config.toml
arch = "dit"
model = "class-conditioned image diffusion model"
dataset = "photos of plants, animals and fungi (iNaturalist)"
train_examples = 77898
image_size = 32
horizontal_flip = true
conditioning = "class"
objective = "edm"
cond_dim = 192
targets = ["order"]
num_classes = 67
cond_dropout = 0.1
norm = "layernorm"
activation = "quick_gelu"
mlp_ratio = 4
head_dim = 32
fused_qkv = true
qk_norm = false
dropout = 0.1
inner_norm = false
moe = "top_k"
num_experts = 8
moe_every = 2
expert_mlp_ratio = 0.5
experts_per_token = 1
shared_expert = false
patch_size = [4, 4]
layers = 8
width = 320
positions = "learned"
optimizer = "adamw"
lr = 0.0011
beta1 = 0.9
beta2 = 0.999
eps = 1e-06
grad_clip = 3.0
steps = 13400
batch_size = 256
epochs = 44.0
lr_schedule = "wsd"
decay_fraction = 0.4
final_lr_fraction = 0
warmup_steps = 260
weight_decay = 0.1
Rows from expert 0 of block 5, named by matrix and row number. Rows with one number belong to one neuron. Each number is 500 + 50 x the weight over its row's rms, rounded and kept within 0 to 999. All counts start at 0. Numbers have three digits each. After the name is the row's rms in percent of the matrix's.
# up: expert up (model.blocks.5.mlp.up, 8x160x320), inputs 240-319
# down: expert down (model.blocks.5.mlp.down, 8x320x160, transposed), outputs 240-319
up.82 112:580496559629499539450529494488440535534492497502544541463567464477501546371469498534408536390490410549597516545520528459542566486544452450585533503611466518567496516446403438520499568553564499490514530511504519479474464603453514467471526524
up.83 111:491548597484576506502508428510568490568547477520573471552544485450568399574470567472340447545446505562451489577543505555425526486480478537399457521418512536587536534469456629504503521413580525484437507509494433577509453555475397394569458415
up.84 104:473549534569487464493528498505470537474510482466588475506551458473499460473470477528526498516389436564479456489542482489439415449541547490510509657453537469471494481545465558409541482525594478471506533539469548592472481542476496437477626479
up.85 101:508518611484524527447519440530505552557500553496487628476560486482488451559494409500505509532499418562441554492479434431440458405486506485505563541384394607461482493463508391409529508502505473364444564465451436506505463507536536508590477486
up.86 109:516532577525411540508526546476548547526515569449531449534547480478484464492477418492528480503421437524453566502535512496417443371520576494564513591382570526510467509462467496468546495479574455490444558505533454526518457524536499435504554478
up.87 093:497624491465516452480546497468488505617487534544481541498537497450523483455455522522497501547486429534495446578474504524444440518479499531461555599474536560518518428595549523587506480533438571443491535450543415478485508609473423536393480540
up.88 090:473458556597477569546471459493417573451504473478509442487565463479566524468511502510489580507405509508511520528541501475449470568540431505500482476518435507468533506489508480506492442437456489502558462480574394497510475446492524493557523524
up.89 106:529464537552495591451497575378442527455425489492496498503584476513470507461457462468479505540393438582489397483432439487477500516572453529486534561562433578560474479488608604503538530542536452562433574483360478569497489491550581485518465544
up.90 116:470493497504538449512500439481411487464526484482566538468549422465568496515472459512588472567434455589505404545564562510438363425532471490496490630504500491453491500518524518471496488567521535358561574524511473599505460592498496474444518483
up.91 114:482471553541503488514494613467540483589484538521416602484555429489508438535483525514539535516498486575485482504454637528500425529533522441506512503486495544520515429500491426507483506424568447604492542472517513490542483593456567542568465459
up.92 091:484483513491549559430503474471410552472436543485527586607548555547471547496467486495484512548429468550460468537538538551474490427498495461558436523500511502594501483432505553478508545543489514521526528470589495529435476570542557537623537407
up.93 099:485509571539547508529530435536478474472475506506498567503526576493483488525486473498484495403571450529437580416529458507475597470514533439478484577497440519496526478389503356436507496518545520567548562486458526544483524499444429545470449547
up.94 098:449534576447551491490512539523533532507471421509522453562567559495525483377476409515476497534503452556475357449488508480538464486552494518524446531467484583479523521514478593500500512518504460490458579435390566517513491496518413535482464584
up.95 102:529591482438492560529538607497512561508464517520622498540520461405565499469467509510499524608517449512528483473497539539533566569473525518671538547639455523458482410496469497526491501574397409537457563429442516484398526594562559481474467496
up.96 105:499518559556489525506566417434535502454474591546497452507558590522553529481471478513485502594448442579489397542448564511541502542582413507490622516530528534537513502543461522622469518528459480488488497465496412502530473490529548512557476572
up.97 091:483460474604521437657575523571563460453542488524483544510545573449642504501547436494518500448562458523491563534533619514588496457487496477524570478530466496511567555519489446497593457442452495533506591510463540510508490513379468417483507554
up.98 111:501428531634534497518512428453392551537428597440513564491563497513510393513494610456529440529505423598430517525564562511496488509470514439550544623445446525568500505560387494516555484456519453534364592534476453531467433473396520497539555476
up.99 105:493520551553613496469541448505433481471456468457536549582569433472485562456503475458488456545427509518441416421581490440368490516548409528461552528501488532479530525451509470468489463558478503510468546432419513621445491470529471527542528555
up.100 088:468490464553519447553524526511504507494526520492463449466549468504505483482471460531510510573516429507516453528497561468617489599546603452483502542503530524503499493405446507595514461515431502471594598475452493535494433536488510500528529424
up.101 099:559481559548519513463452587507480513506513436484500513527587539582503431449493517545495513477451443583499543553480384540520553538467536522520426532515471506480552457400405517504481515493624514486620562485569510547543463462469486499497473544
up.102 105:522414490408567575400467506553502499577564597558431523485563522511489431601493487573500500470465482568526543479456520480477522498399552396459473546502519524532436375470457432516384509471545529594509553482522408422512484517496514548560494508
up.103 152:461526561529482489497440460522477394496514506511500493605531512436362557511524433567528601568513503499490472427496513492487392470507472509591493499472478559608567553467558559505556457498452443504527511459445423467518519517490512490471478519
up.104 097:532493519504559472519560609517444513494480537491451510474542532487434517537465516527547513438471415523559523532404508447433461537482472474509523509479388565503500540582526394497479464533593439488526535471534508460482463422434474471573475503
up.105 106:500444540571543585484451559512494471413518576492421599516548603507508450515502517495470519496445484521452501500475420514495477481476486484478408512416590509498486498515505531496485455505706508552475541507551430525589466431488445461587442611
up.106 101:470442505565517591522435401552442545502465527538406525446541543513508570576480496481522491464439456550541438549367415452546424379505514484452456514448619469493499535528486381426509479454528548443549554517514555495428468487447435458474494515
up.107 081:544374517432576487540487574446511524432432525515483487494525428443433437478452485471481560472464427490497452568491485468450477470521581483484557599534483529554488369467501436452518439503537548519536509472514487493516480524391535542488429403
up.108 108:622541459577534512595557501468479474528586540502531428479574456454489497490476525442471512448535496678511543466464567434431497624516489515374632539471478485431594432478475565479534589489532453521547575613469504492483526431499462521508515502
up.109 093:491551528542645599544492420510408530496537408474500591458520508457481524528447518478510503556546450480482569550529526514460448486538433483467524558536480474459519437505452581485524529534462549458450497485441528590483505494484500414497498523
up.110 112:389507523562519472473452471544504542519439585548542542518602464413609478534476479582508539539430453557539570450440545385475433562477483517491473495492497529479550431477490543470537407527466425502571559491538445471580475519459507541532503523
up.111 100:446479475473538517459484477511516480550519495500467513544568455421488461513533513464522493482556449558539473504480516444478471526505492466492481533565512510477495452505508450534369466497570476536475566444490472571558464477448514481416419451
up.112 082:502478477412475483485512485530520503450411482499555556461523574474508429565481475528518489456554460532580484434536551518431534361568443490557494529328371549519483505610481546514466507520545411473526581492453569459503547580414543490465509460
up.113 073:456599530477520561531458487504561484529512583487477472505519430506455539577453523518487476562501473485515508493449571485517412571511612472445630493475540573503544467612497557527452505479527447493474485474509518456565417415559529371506463424
up.114 091:490488578531513528507507533456642497509544490523450495514538457433613515576498463493443483602416527491401374540449459510521550550530486517484539445478594554513442481501542524526477485435477516477418503469401393570466453506616566444613510496
up.115 109:461487500582508511414507483573434502426519507486436471514571467537500552554482432503491533504500414536506547518532484482488332558549585452423490486459540499453500593492475443494474491527607467512607566505540537496522461385412514408534529476
up.116 113:411492450542490535515544529539481540512370512573493512510536533436539392388455411535544510449509441528549461509543576559455482405505574463492519533519445524546594490547436490548498509553552528497525583443435602478506498497335453472409476494
up.117 091:471452585500524496506502555419578582522497488478560514444573476462477426509451488517466519519415459566472479533443433511495542545588529519528488474481488613579512474614532528465511511529521526468500515473450445567508508467525480535494480536
down.82 118:575503407585514577555470517530592563405501536501498520517509524543467513570477519490541492439537540551445423488451494560433561467511488492486462552533575458533469463466422445549474566462437517468509543438447461559456530562524467523510470480
down.83 105:545453493469456467428530490479388521513577495488539404546610476557542458550481520490635477494482549528528531482451412481555472537480583519532516438463553501501491527480495467480496488579470509464416458467502469450472607494492598558436535457
down.84 105:519474543506488469493516509478477465473482464490529537456443507463450474516547479502444545487540497575509524456478512516482442519513438494459516543485465496524502463469474483469470457561552477477588454462476468454553487476512489538474506522
down.85 090:510507516531575491431519590507498483525512499464524482469477508499474494450453445526425436495515482609562538516453500556516446610410449490513492412426581523498510456479498542461447484558459603538498468558462489475572520537444514545511400402
down.86 100:512525496506502553394523470486475488537530486506528495493530550480519474491486450498430504511467562602549559496495540520469506540464415512504526529452416481474548525550491515473424478524458563462505469516523434518500557522426556548492597556
down.87 082:507476420491469559499498525486471548497540434543507610477410520553414497482421541507443550547572526493534508528532529522540487551477572490503489498449585492530471494497536384420488501523465529497556507610402436546471541502487489518423453480
down.88 097:545475534522493478380482563523601494540520550485438472492512438549535551541486572527474515476546546536470545454500568513548498492532524532543617490517450519512479557567493506490519485591586528441500443558432437556450597485518464476484552438
down.89 095:550448452498472562514527480522616410494474454506529485447575513525356519558562500462495474530528532534443493396515543512510551548534498478536501448524505473522528516418591610492481529481513492587448458540455462417499584504476423559462547474
down.90 108:533525570437547428502524551461508502494510408515561542462474447480477530467511428524437563511557493561516522553532447471481448486524459421542569512560453480456516526517543554452490468495482486519620543502415497463473426538527578509518528565
down.91 108:479445454512479476367472491435463512535507438481494479397473296498528443476441527549423487484479509638545484538580428505473378513500465537493420582486581512432485516537490517490546512430456494533440407516490479495409501528503721517553435428
down.92 089:524391468478478535486526551516610425510489490491503540452447458466491536548408435503549486528464498498537490474567491483466549465486621500462477448508591461529479504396520489516474516494432479502500570502600486530452570491483460633498521264
down.93 108:502561553486420493415474423478475541500495482479497539511464464495427497458587486495414489457536460494495543649446415517435505442513474508478521566505532514532451510589499536525505444550587491526522475503540448493498538512430589335391580476
down.94 099:503488538458430366416531624489505537487459576489497446455523489518475477532561466477399476519506502525582498567546453500462497411529524499496495623517517516530498421650533471495514480524487480523411424566633506488485514441459580545486506485
down.95 095:517526470474529421539467484478524529462514499496458496534481487527470562514593543503562504520431570420545435467433551436492526419554521509544482518425440467496483506467549374491480518400474540437384509368536466504426503509605433546533516513
down.96 109:507476532612425427492477616524530457516499552533465426503496603522524506487485543492492480542476507536463488477540503489458537565527466450533536530561446516567464563535445643532545515523485498441503463565576405499533602528418462545529503647
down.97 105:544541495528527558458483509529458551471437491474445491483522546522436496545571517487431517447561574473554507489431521508525478505563476526491487563484615559554443502495476389600479504541557534491471406567534490516465592507439522409451490484
down.98 103:471501462617461436514500472555561484511496482526497496466533525494522437509481571468564472497503514563471525431443451518509507607435437539475477505470531451593480468481424535519416482540584476655401557502464460459570528515526476470549555495
down.99 107:558485561481465510451480530532558501529416463510514503523589553508448497457484467513461488469557553508505600470439630568556525467499534476515594455533477506455447502482496574512456487455483527480418505557550523415494519487409462472500578542
down.100 099:488482507507525556416526470457575521497507526463496394488485486462498515539412508522501498525566525494512605545363534537548489533460578533503462573486507526500508566616520432442482486508451500497519482477455441551463482541499455487359529536
down.101 092:543490512523457561508494543485495496473527528457487538509491568494536440494475503527488418495519491516521384526415446452545417460490478485533499434534599487521417381348455458556504495461385521437537438479447497485510577478539426510508554618
down.102 094:485442477503533545451506461459511489481611519511461577512451378489436403467404477565471419515465537521536515542500526506513395498430489581548429541494584483451575477493446537519568606482393539454451509576622560589465546464468621526552438468
down.103 140:473459537522547457505511445493453355497485473438507454547528503498577484491510426508548350567412438452489560545468464497493417523493510563527539484491549494497468377545516445532513469541481448541498554486480527542554501471498503529498533533
down.104 087:493397449504419524470513481500480567488512466490465469482428454484508510507512523507434420510475460451503469477501527556511468498517539503471422493471583477487526503565467580461536564548405488454562481541475440525497535474540499437560496476
down.105 099:430462582469464401426498595511529468506506508510489497498503582483513458519475511512465450535513556563453514515490381447514525445516528520504531427510428511471469560545532445520504424461443447512473479517521549528513521472517426454515583609
down.106 104:413513582532530509454504384508475505656450463512472437452530548481534487424521584484468461539552519537461575494561400523572420544559539546517588443438484495484528499520531594478463464572514575476441459467468524512408460479484521471460521489
down.107 076:505387507498505473379521518525472546502463510550505475513360498560537506519512472479549488459568534549492374426587524418486581526594499554509551574487482516520454582498524462513544380532537500470475403495442404454529550510494538389603513542
down.108 118:424438403441487477496505500508530471490416487453495441530476479457451495513447374569603506488469489408484484507421551440541452401432560542443388458467462452465519498472508440481527443534544504545485511434495646569478510522555451483520470463
down.109 101:550382486466446499472514473481355479491511529473531520436494498476511499519545461506433528568646554499423493485494635505492534554493474534494548555479471503520561587574529465561479493515524481551470523499454552528503447497425495565573579503
down.110 102:329520485477501544363467492477472481438418479566512648535450457599450417508418488605469535504448493546497502513528510591489403455480532548517507509477517468498424495476474553504373378450505420536578495391468472527599553517502455466541453552
down.111 094:445461467536531534406485477540475523535545428475506466485424430541446449546459580476447439505513589570502420494396511572510411536543558503387552591525508500475483449482491452501582464501456527535444436486475533438523500441462549544572502510
down.112 092:546493435478569511513506431514473529515588520462491557544460514521472501448445534506544535444430473410527586544467529508457554531415409587459534458539386418470456532418536448419441499503488553506481500453507476510511527476460428583411551638
down.113 082:517452476511452522535511524478628459523480461483495532504358466491419526463362473545564505587449454532506513489574521498464534487502530509461436521511590490525487419437518405406488512577488474513482587484598504531572523507565501598428508471
down.114 093:507490455514501515498509586418664490477473565499494527534490490516308525553467481468543499448434418406506455454518513497442483489510614480478433442501672503496455482337479385548439475507479478594449586486474569544532572462577405540525458528
down.115 110:398526468446521541523512534471604520431517497464458518543508490503446480511459535494466493531552529541474508472452514504487463481537419593561430476475468464431504526543498443500503478464419455526551556511453547535430520366571506515558530453
down.116 115:562433491417500566579527582516490503461549450491500491523502478465448540452622549511605554515441479461462537496464562511479545444477574479489442440503510533490519511411521498440501490557522512512495462419583478540490513508448483509494563543
down.117 082:565448490496519467414493571572398467543463491470529489493461568574516502558451513475479432535509560576486493592547576491604487577551475501535476532451461551608472435525509475471453559484517556536457447531480482421535605472434567435456526498