config.toml
arch = "dit"
model = "class-conditioned image diffusion model"
dataset = "photos of plants, animals and fungi (iNaturalist)"
train_examples = 77898
image_size = 32
horizontal_flip = true
conditioning = "class"
objective = "edm"
cond_dim = 192
targets = ["order"]
num_classes = 67
cond_dropout = 0.1
norm = "layernorm"
hidden_act = "quick_gelu"
mlp_ratio = 4
head_dim = 32
fused_qkv = true
qk_norm = false
dropout = 0.1
inner_norm = false
moe = "top_k"
num_experts = 8
moe_every = 2
expert_mlp_ratio = 0.5
experts_per_token = 1
shared_expert = false
patch_size = [4, 4]
layers = 8
width = 320
positions = "learned"
optimizer = "adamw"
learning_rate = 0.0011
beta1 = 0.9
beta2 = 0.999
eps = 1e-06
max_grad_norm = 3.0
max_steps = 13400
batch_size = 256
epochs = 44.0
lr_schedule = "wsd"
decay_fraction = 0.4
final_lr_fraction = 0
warmup_steps = 260
weight_decay = 0.1
Rows from block 3 of a small class-conditioned image diffusion model, named by matrix and row number. Rows with one number within an expert belong to one neuron, the router's apart. Each number is 128 + 32 x the weight over its row's rms, rounded and kept within 0 to 255. All counts start at 0. Numbers have three digits each. After the name is the row's rms in percent of the matrix's.
Before each expert's rows are labels from the 100 images, of 14848 (inputs lightly noised), where the router gives the expert most weight on average: "responds to" is what is common among them. Only what is clearly more common there than usual is listed. The data: photos of plants, animals and fungi (iNaturalist).
# router: router (model.blocks.3.mlp.router.weight, 8x320), inputs 64-127
# up: expert up (model.blocks.3.mlp.up, 8x160x320), inputs 64-127
# down: expert down (model.blocks.3.mlp.down, 8x320x160, transposed), outputs 64-127

# expert 5
responds to: class Aves; order Accipitriformes
router.5 117:094114138122099100122160150078083116077164063083138138122140121102169130134136100216102103052187051213114168071181102157127129094128139183111111089097138172146103136106124145159109110093098120
up.0 106:115113136085147121125197082107121093129138151174157150084134102146127120133114097085129131127246174137149108114085177120109120127118125132096136170140124126146015130133152178152129106112158125
down.0 099:126078137131172116093177141092147139152177055106090171135107093157129076094093131137165094082095134115172154115158113155108158098149135185125128146093136074104154117173116120111123111151069081
up.1 093:152172072129161148095091122026206071114145146133147163163129036078072162102102120133200105135106154099158155163152156090099130112140136122095096097128185090125088088131127069096102129091128086
down.1 093:111081148102102128104129112139112063142155150161108096117084167041044125143128119161150138156126115142167136182162134109117118107193119142118111199082082086111141122159142131087125080166124141
up.2 096:142098064156129111133131123140051102114096095104115090131146182178171092130157114103074136082123112205107113050103101105137155190112129132154134139124185045094076135149117113155062108160116163
down.2 094:083161140102096116144176135182170121128114134118080142124107163072028135146155119116125122177115097183153145241126133172145179115225135125116139128115099164176133138118146151110073098158096173
up.3 099:115141109179139169096193094080140182174117131073122115109119142139108118129100122147131105137178201126126088142175092143068143172120124143081144120178127084093098124140086166083119136191186139
down.3 091:165122094138151158141137188121077142101114095124111127162143135077129116122146101167134107155189133119124082079159083132115114124094130100184191113126101165136192161136187111123138103070171175
up.4 109:125123141115185167129154135078075151176111173101189103124173187132169154079113164113092120121153094160135117148081131101124080210090109106129155154107075159055178165147175170134055143161072076
down.4 105:117147095109057154118136081170136173086135123152132055134053123121133164181120139084162149203132087135148144115105110134133090091124115078126122120101132085143197176128133084122108156067135134
up.5 102:150098067123115057098093130172165128125144081077066108137112176127159090126145105137143112165127089150091155134164088204093135105133072121137174125148127110130123094097089059097082093106215137
down.5 109:072114136143121156139075106115082175163117135094129135089191151079121145132093115137156097139137155166142106207138121174138114180108121186151129134198150169077119152086139151112149152104106086
up.6 098:140132096114140102094121110083013148105000068098072171111101143140106166135058154117146143159141147108098151185149131114137153071122128126138134163148183163113102165115114095126149096093154117
down.6 102:104105146062093145129118127134215078142000096101105130170134133112128060168122125085127115144126095123138178182068125096128165112142113117139177119097141152132127103119115152133122146149111150
up.7 097:118136124111127144163085133104195119151131169239177148094092140126107040128106089158076177111088137200153161115135116110102152107131124136104109104121088115147140124145128148141125133064080167
down.7 102:151080159092148127136047145135096143112161028155131119088100182142080145148149100092134126184094149143131111130162187101161142115174139157102173182149089098105125158141098126094139107113136145
up.8 093:129142105117066105124079187071080128089111094130088142114118132179034110105105146181105127094123105177175145157113093144142116100108100121140194143171092114193159148098098154118097157121144109
down.8 086:045089186123151145134107127102149100136171191157118124101133174130192101096098122171142191053096125110155099070129171213145169132097104178126168104055148113045125160151104099140136112099129082
up.9 107:148179137135128121168171134156134164129096149100097130143118132144092122120094146135075134160077081148100130122151092151114095161127130151154093107155171169051186077113128073096137124161073071
down.9 106:084107130142157147074176114144078090115128093117111130130132119142135130134126125122130156117087149091168120116174099077108088133120151091136164140119064147158185085127155119162117099146091081

# expert 1
responds to: class Aves; order Charadriiformes
router.1 115:144112170140209156130114131108171121107136116149118149162170042106160046091139149165165101157145148128173149119114085161143149184070142190097140109194154183153120055110155107131126120060139153
up.0 103:157166143150084131108136108129165148119136168137152107128159106102116117088126092141057108122157078109121140119082131150080113121191096175076125081135094141129134143169087139115144068091062155
down.0 113:145131107097187153196153193132155129121117096165143084121099136123118077214172079130151113121137151112180084109082125142130169089117176092166126133143129085182112140101106113118129142152100121
up.1 100:087114141151163145137120053035123079098061130103130157138177158139147064112127176130166101150111176155131158158115133108096097136055101111117222120171180086103107132100147130158132147073146035
down.1 102:196150164096116090108159121165105163159185097117182151146187142150110086154094196101187109118111174121119087089155131061062082123126134095078066151114079176142144144161141122115091099088142122
up.2 114:138092096146126084155103138076098110126070162082129126116150167139122121148125159162075127125111094108074156154144095122133120155132085108135104146064078127116153119155102182097065151110089090
down.2 118:112131130167077105120107085119143121120151104127102167082170101093186082114145130178098063086155176203123150117140169103107140104081178142113154137118051067074158082178127162104131150090107137
up.3 123:078150114124123101129093095111152158132170170179160145124117159177140071118102093107079155128089110226145148078155115104150192100168138114134141136086117087145126151105116107121124135107104108
down.3 122:162115086118123121134084161159104135158118072110149087102145178051090208139149131047166109147101159096112112189154193109165147123148057148069138115179090130120094148144122153119138091178134142
up.4 110:120103124131124071128122135106160145113195182083138103098095100125107189176110109133098124150106072114063121126125112154037160116055159139147068124128101138071155136154102089135152113130108101
down.4 105:124197091178163106138148105125139140117137162110157148108092170107222120154144117189138153072131123129140106185144135201165167156072154150143218120112122092101139113124142106114152111118141107
up.5 088:095129106124016052115133103020126041112214122105149157095121139115030170108096090135073149109124127187158126151162115137128181100116120142127102124128108122162105191096117111072143151104146175
down.5 084:124094057143095095127167145127149086137143076073149153101152085117081065148175109125120126120099137128158091161154115104055137146103125133122173120130024120106117119155106099106129101061178094
up.6 107:133140133159152076149108124104141122125186129119133175133164165102128177147089076128072100205130117137130142121129130145089177100089131167128156155127170119086134138103141143144149111094138142
down.6 107:100136108150145121091153188082108117160170148117158110155186140168131207117083121077134078110144160121135155208106128121112135205094138161132099105107144125064124036128165136105121110147120183
up.7 083:126160112146143179143105156180153132162035076126092145163139116142094124130154125114089116165108093154127127187172097113105110091171064144168104110158166117108133132101138147110112114162148120
down.7 090:155136132102208098118105104102132168071178143137106151087113114215118110100085158102131204051106092173161116112108139164158124147108162171116148128118144086118159084145187112124116154108122142
up.8 085:179115116127187140159170090202189132176101142110168132110128129096177146153081084082126084139110130138115105096086086129125156139117147130072143126154151118056140139141138150121159131109164092
down.8 091:156145090094053165168104151110084149081166160141134125160146180118083112155151191127124075080121133095098128099075076087087135097142141119090142132045139098156133117144121086172156147125107087
up.9 110:186077110117170150131149069112189102100104156117146144113165073098118121103158096092112101136163173094134135123071141176066160136215095162124136117094098174116142162133120152113147109058150171
down.9 115:105179165114125118113127143056096091145153145152126107196095182143072121121080155157121119107115111179102119133112136127070117177118110139143131141160184080137068102124169033122157181090103165

# expert 3
responds to: class: Aves; order Anseriformes; family: Anatidae
router.3 095:153164129104041097115136138138134124130139135102153120150071134091088228110123127156114150094164135141110135184165116092111186086130130114120123127171125144151115238077120102118140122159164141
up.0 105:164155156171132080172119115227211090108122160126138099092168183121175134173148118141075115124120094162126152157176140181174095235123092174144077109108165203050134136127161161173126128050088161
down.0 110:110099131106173120157084149152080151148101120133203098119095144132072158152107123171108160158138154170164097104164212077121120139180127115143142157118112210141127179112121115148138139111139128
up.1 113:230197169158114110117153120115085115140136192142166090145170117124115139101100155128101100111148111150154132115096123134094117113092131096117183124136098124129137169138152160190147119128095146
down.1 106:049070141121089161157124101102178161125127097146055113086099180134105121146166110123164102119124153156096153165106152132103159126115126116167054052129112146091149065136109124126094121122109092
up.2 101:084180150153142127116103132048168140141203135135152147174134096152085157083141157114125124108137082160194141065162133092192161157110186092166175129138166088092145131132119148171096141159122137
down.2 095:168073123093085131109145138042138146144053129105107173117147172165211120176165123118167103123112192159131140124134156110104129134099145114135134095192134177082107129082113154172069111106122101
up.3 104:096097100063118129087093139079126101165153115103114133133132053114115120116050099116148135148161107122119124120111129160079147110115146147096090136169019020169153094166135077147151114137120080
down.3 099:120131143128136142042127127054154165176206130171093156123139079090166120137079071143135125149102165138059148106144096171093154143141140166107067089141199114107083073186091161116052093133121169
up.4 090:153142129108164123151110060162073094132067071099076111124179124153166113101130133089167165148107153115130117149120099117104133043232126127128180116143141078166119171100124138153104124161164093
down.4 089:151143152122071131181164136092159174115109110115071161137100102108116104142149115120104149136095148138137174035118143102140122159233150144116071132106123087152140116152139144114150103151087115
up.5 088:099172116100109130114098106026109143102031081134168116158142049139064163114129087142152108116131113111092115154093100111010103088114114110101052079131184088170149128139103105110104148103150060
down.5 089:105142166086081148126193115054151149152122169134143172172115124068087093168117151113090125120138118128098130097146106132127132173122116102135100168097110057151150112151099104059122169127115106
up.6 106:169096146112216170158141116098077101136098150144196135115128090122104112118138092100189100162167160078157082133078140117053113131109105172098090154153152118117136107146147136125123130094117116
down.6 093:131129093110188102171149047075153158153118130102120160149175117105231110126181137124145108097130102161097149149119091111128128116105104133109124121173190164126115146113165129143111094156095082
up.7 109:090074134159154174145054142122104098117098074168121161154159087132133098120110157153178143158117143119134164080113145126098135061112127136164179152147159085179141098143117121134131130179117102
down.7 094:160120148160173107111158086222118132123087101148210121149132178055076171199123130088180121131087102108149137121167175133092110089099115114131139165144107125138147143132137152101115132148148185
up.8 081:100121148158114114183114138151061099134063113138102132125122153140134166124075145134180158121125145157156144180159121110104112126157064104128155069185176107149138109100127130169108157093138155
down.8 088:145105132157109132146138101126153112148167126081170143137100093108100118110163124175097147167138138221100099101130113155110153119130149124132138178142186162076141095105084141103108136078116091
up.9 098:113095136168171192127046115112085088141046019117133134159145084144136092124120154128193125150145149098155172067144125138127128085128110133138184143196159086183142067113116133145104135155140127
down.9 089:189105135148130110134181078190100148145092106087238099126162125112101129140183109132147206119124143100161152088178125130171129085149105159111115133134116113214146179151121171098106114165151176

# expert 7
responds to: phylum Arthropoda; class Insecta; order Lepidoptera
router.7 099:125113131146084099176142082189144108139097184147142099127105173139212120115169098151054126147082154110119100086094137113177079111128109089141128128128147087076130142142148146166154087175077160
up.0 116:152207121126107122135117059110120168140113153103125124107193092104178119123101108097093082067129158180096144049162109142114126185105101108121115119102130117101130107118092107127117179172122131
down.0 120:174120103120094172132073093112097130142166084126131111086188158099145127134122131113109123150133098158130150172153133087172138121089116150128121144078170108124127146094101147133127121148157098
up.1 091:156143083157120107109140123175184123133148161142145115120086122110124109094154153121137102133124161088128098137074126081120085111253138171170123137130148164122082166102160109084120102113116083
down.1 095:128152080142156112149195119082171147162119148095162121117072110119138125137132074163116159136137168163166080182050115168132114156074104161127189080139174161107114133095089120199187124104094178
up.2 107:203119140148184138139110121145153111079062106105115158111188129094117143128103093102139152159115155098122101132066089136086141078131132168131124097118146143053071106154107118178134095125133104
down.2 108:129124161143108147132073144125086104117098111126124102111070156200144171138084165186072106151096135102091147097058133114133060180095150119135124084153126107100240147151060145120094119116117067
up.3 105:108121121111153118110145082111199158094149153086128136147102104098080135101088070115101096138166096122074165096076146088106119113157145111110112040124175120084101149135090145138115128129112104
down.3 097:114143114140149154149146139082207223146099129108143120109132139139154148163149092133144118097141094160173151141114168176132112174107148161159118178147153108082095138100141120106126136112107153
up.4 103:156100105088086120090138139101115131030127140088128191089103064155104155125147138155114138118173149131145166125178087136171116155124111098151153172128117136142098117107076119040077136148119136
down.4 092:117137150082118134127162144058205130164107114095063158110183108099202125086151130100138149105152146154120085101136123169086175133090192107154122147085112186067131139135120177126126143159122175
up.5 112:125201192118124136170093100091087143110127108125129140122125111130114116134199132131131153186170139109122097180175118171096102123156112121166120127097173203162119103082130191134116164081124106
down.5 107:129173128100111115117088138088093178162143128201143144105198121186113128107080161118066079110073090165119119136078104071171114152120154144141134150163172145185127157121116110148105133106124149
up.6 089:073074137107151124077171132182151154167237163128135133167128144157137107136097071109040198093109127132145107097114134165114103085144118116096108150096130114112133107157137152110179034056111060
down.6 091:123118149090151119136135112165127145149091169118141127064090105091143095153145114153168146133101130114132118120103202107147104228053137158140126114157084103129158150170072106108166151086144084
up.7 099:137134125148154179087074069122126117100137171100122142157129133146119126160140138111166071182186098149106169127135125213099108111132131154108158083124172104123179099182108108138162122147117071
down.7 097:155120103146113158178119184158158160190139152100148109134158129108156169073160172122096143168218073140162096144099149106151137106139171088169151158162126127134209105198165146110158089109143147
up.8 119:125122149139197099184099095098083125120130138123119165133131108083100065139106128113112097110127120111137125143088135088153110151134135064093151120093129153116138134093204162130035173110167111
down.8 110:130113117128119138106099071093115119128134137057139177127071162092165027141088082126156113101146086179126117106196175139189131141081123115172120121106125159090162091114075134132060067096129175
up.9 080:119127080177180134152102078175194083156052139115149172122132076091156115128148149098143087142103124098131130111110110123078116105138106136160153135055102171088092110154136128142051090124145121
down.9 090:114086126146122179119128132177097093100217087141177133082082083118088134161085129092122036118114150125113121135116175056107075103124112130141125108162121067176118078187115151121085150140160059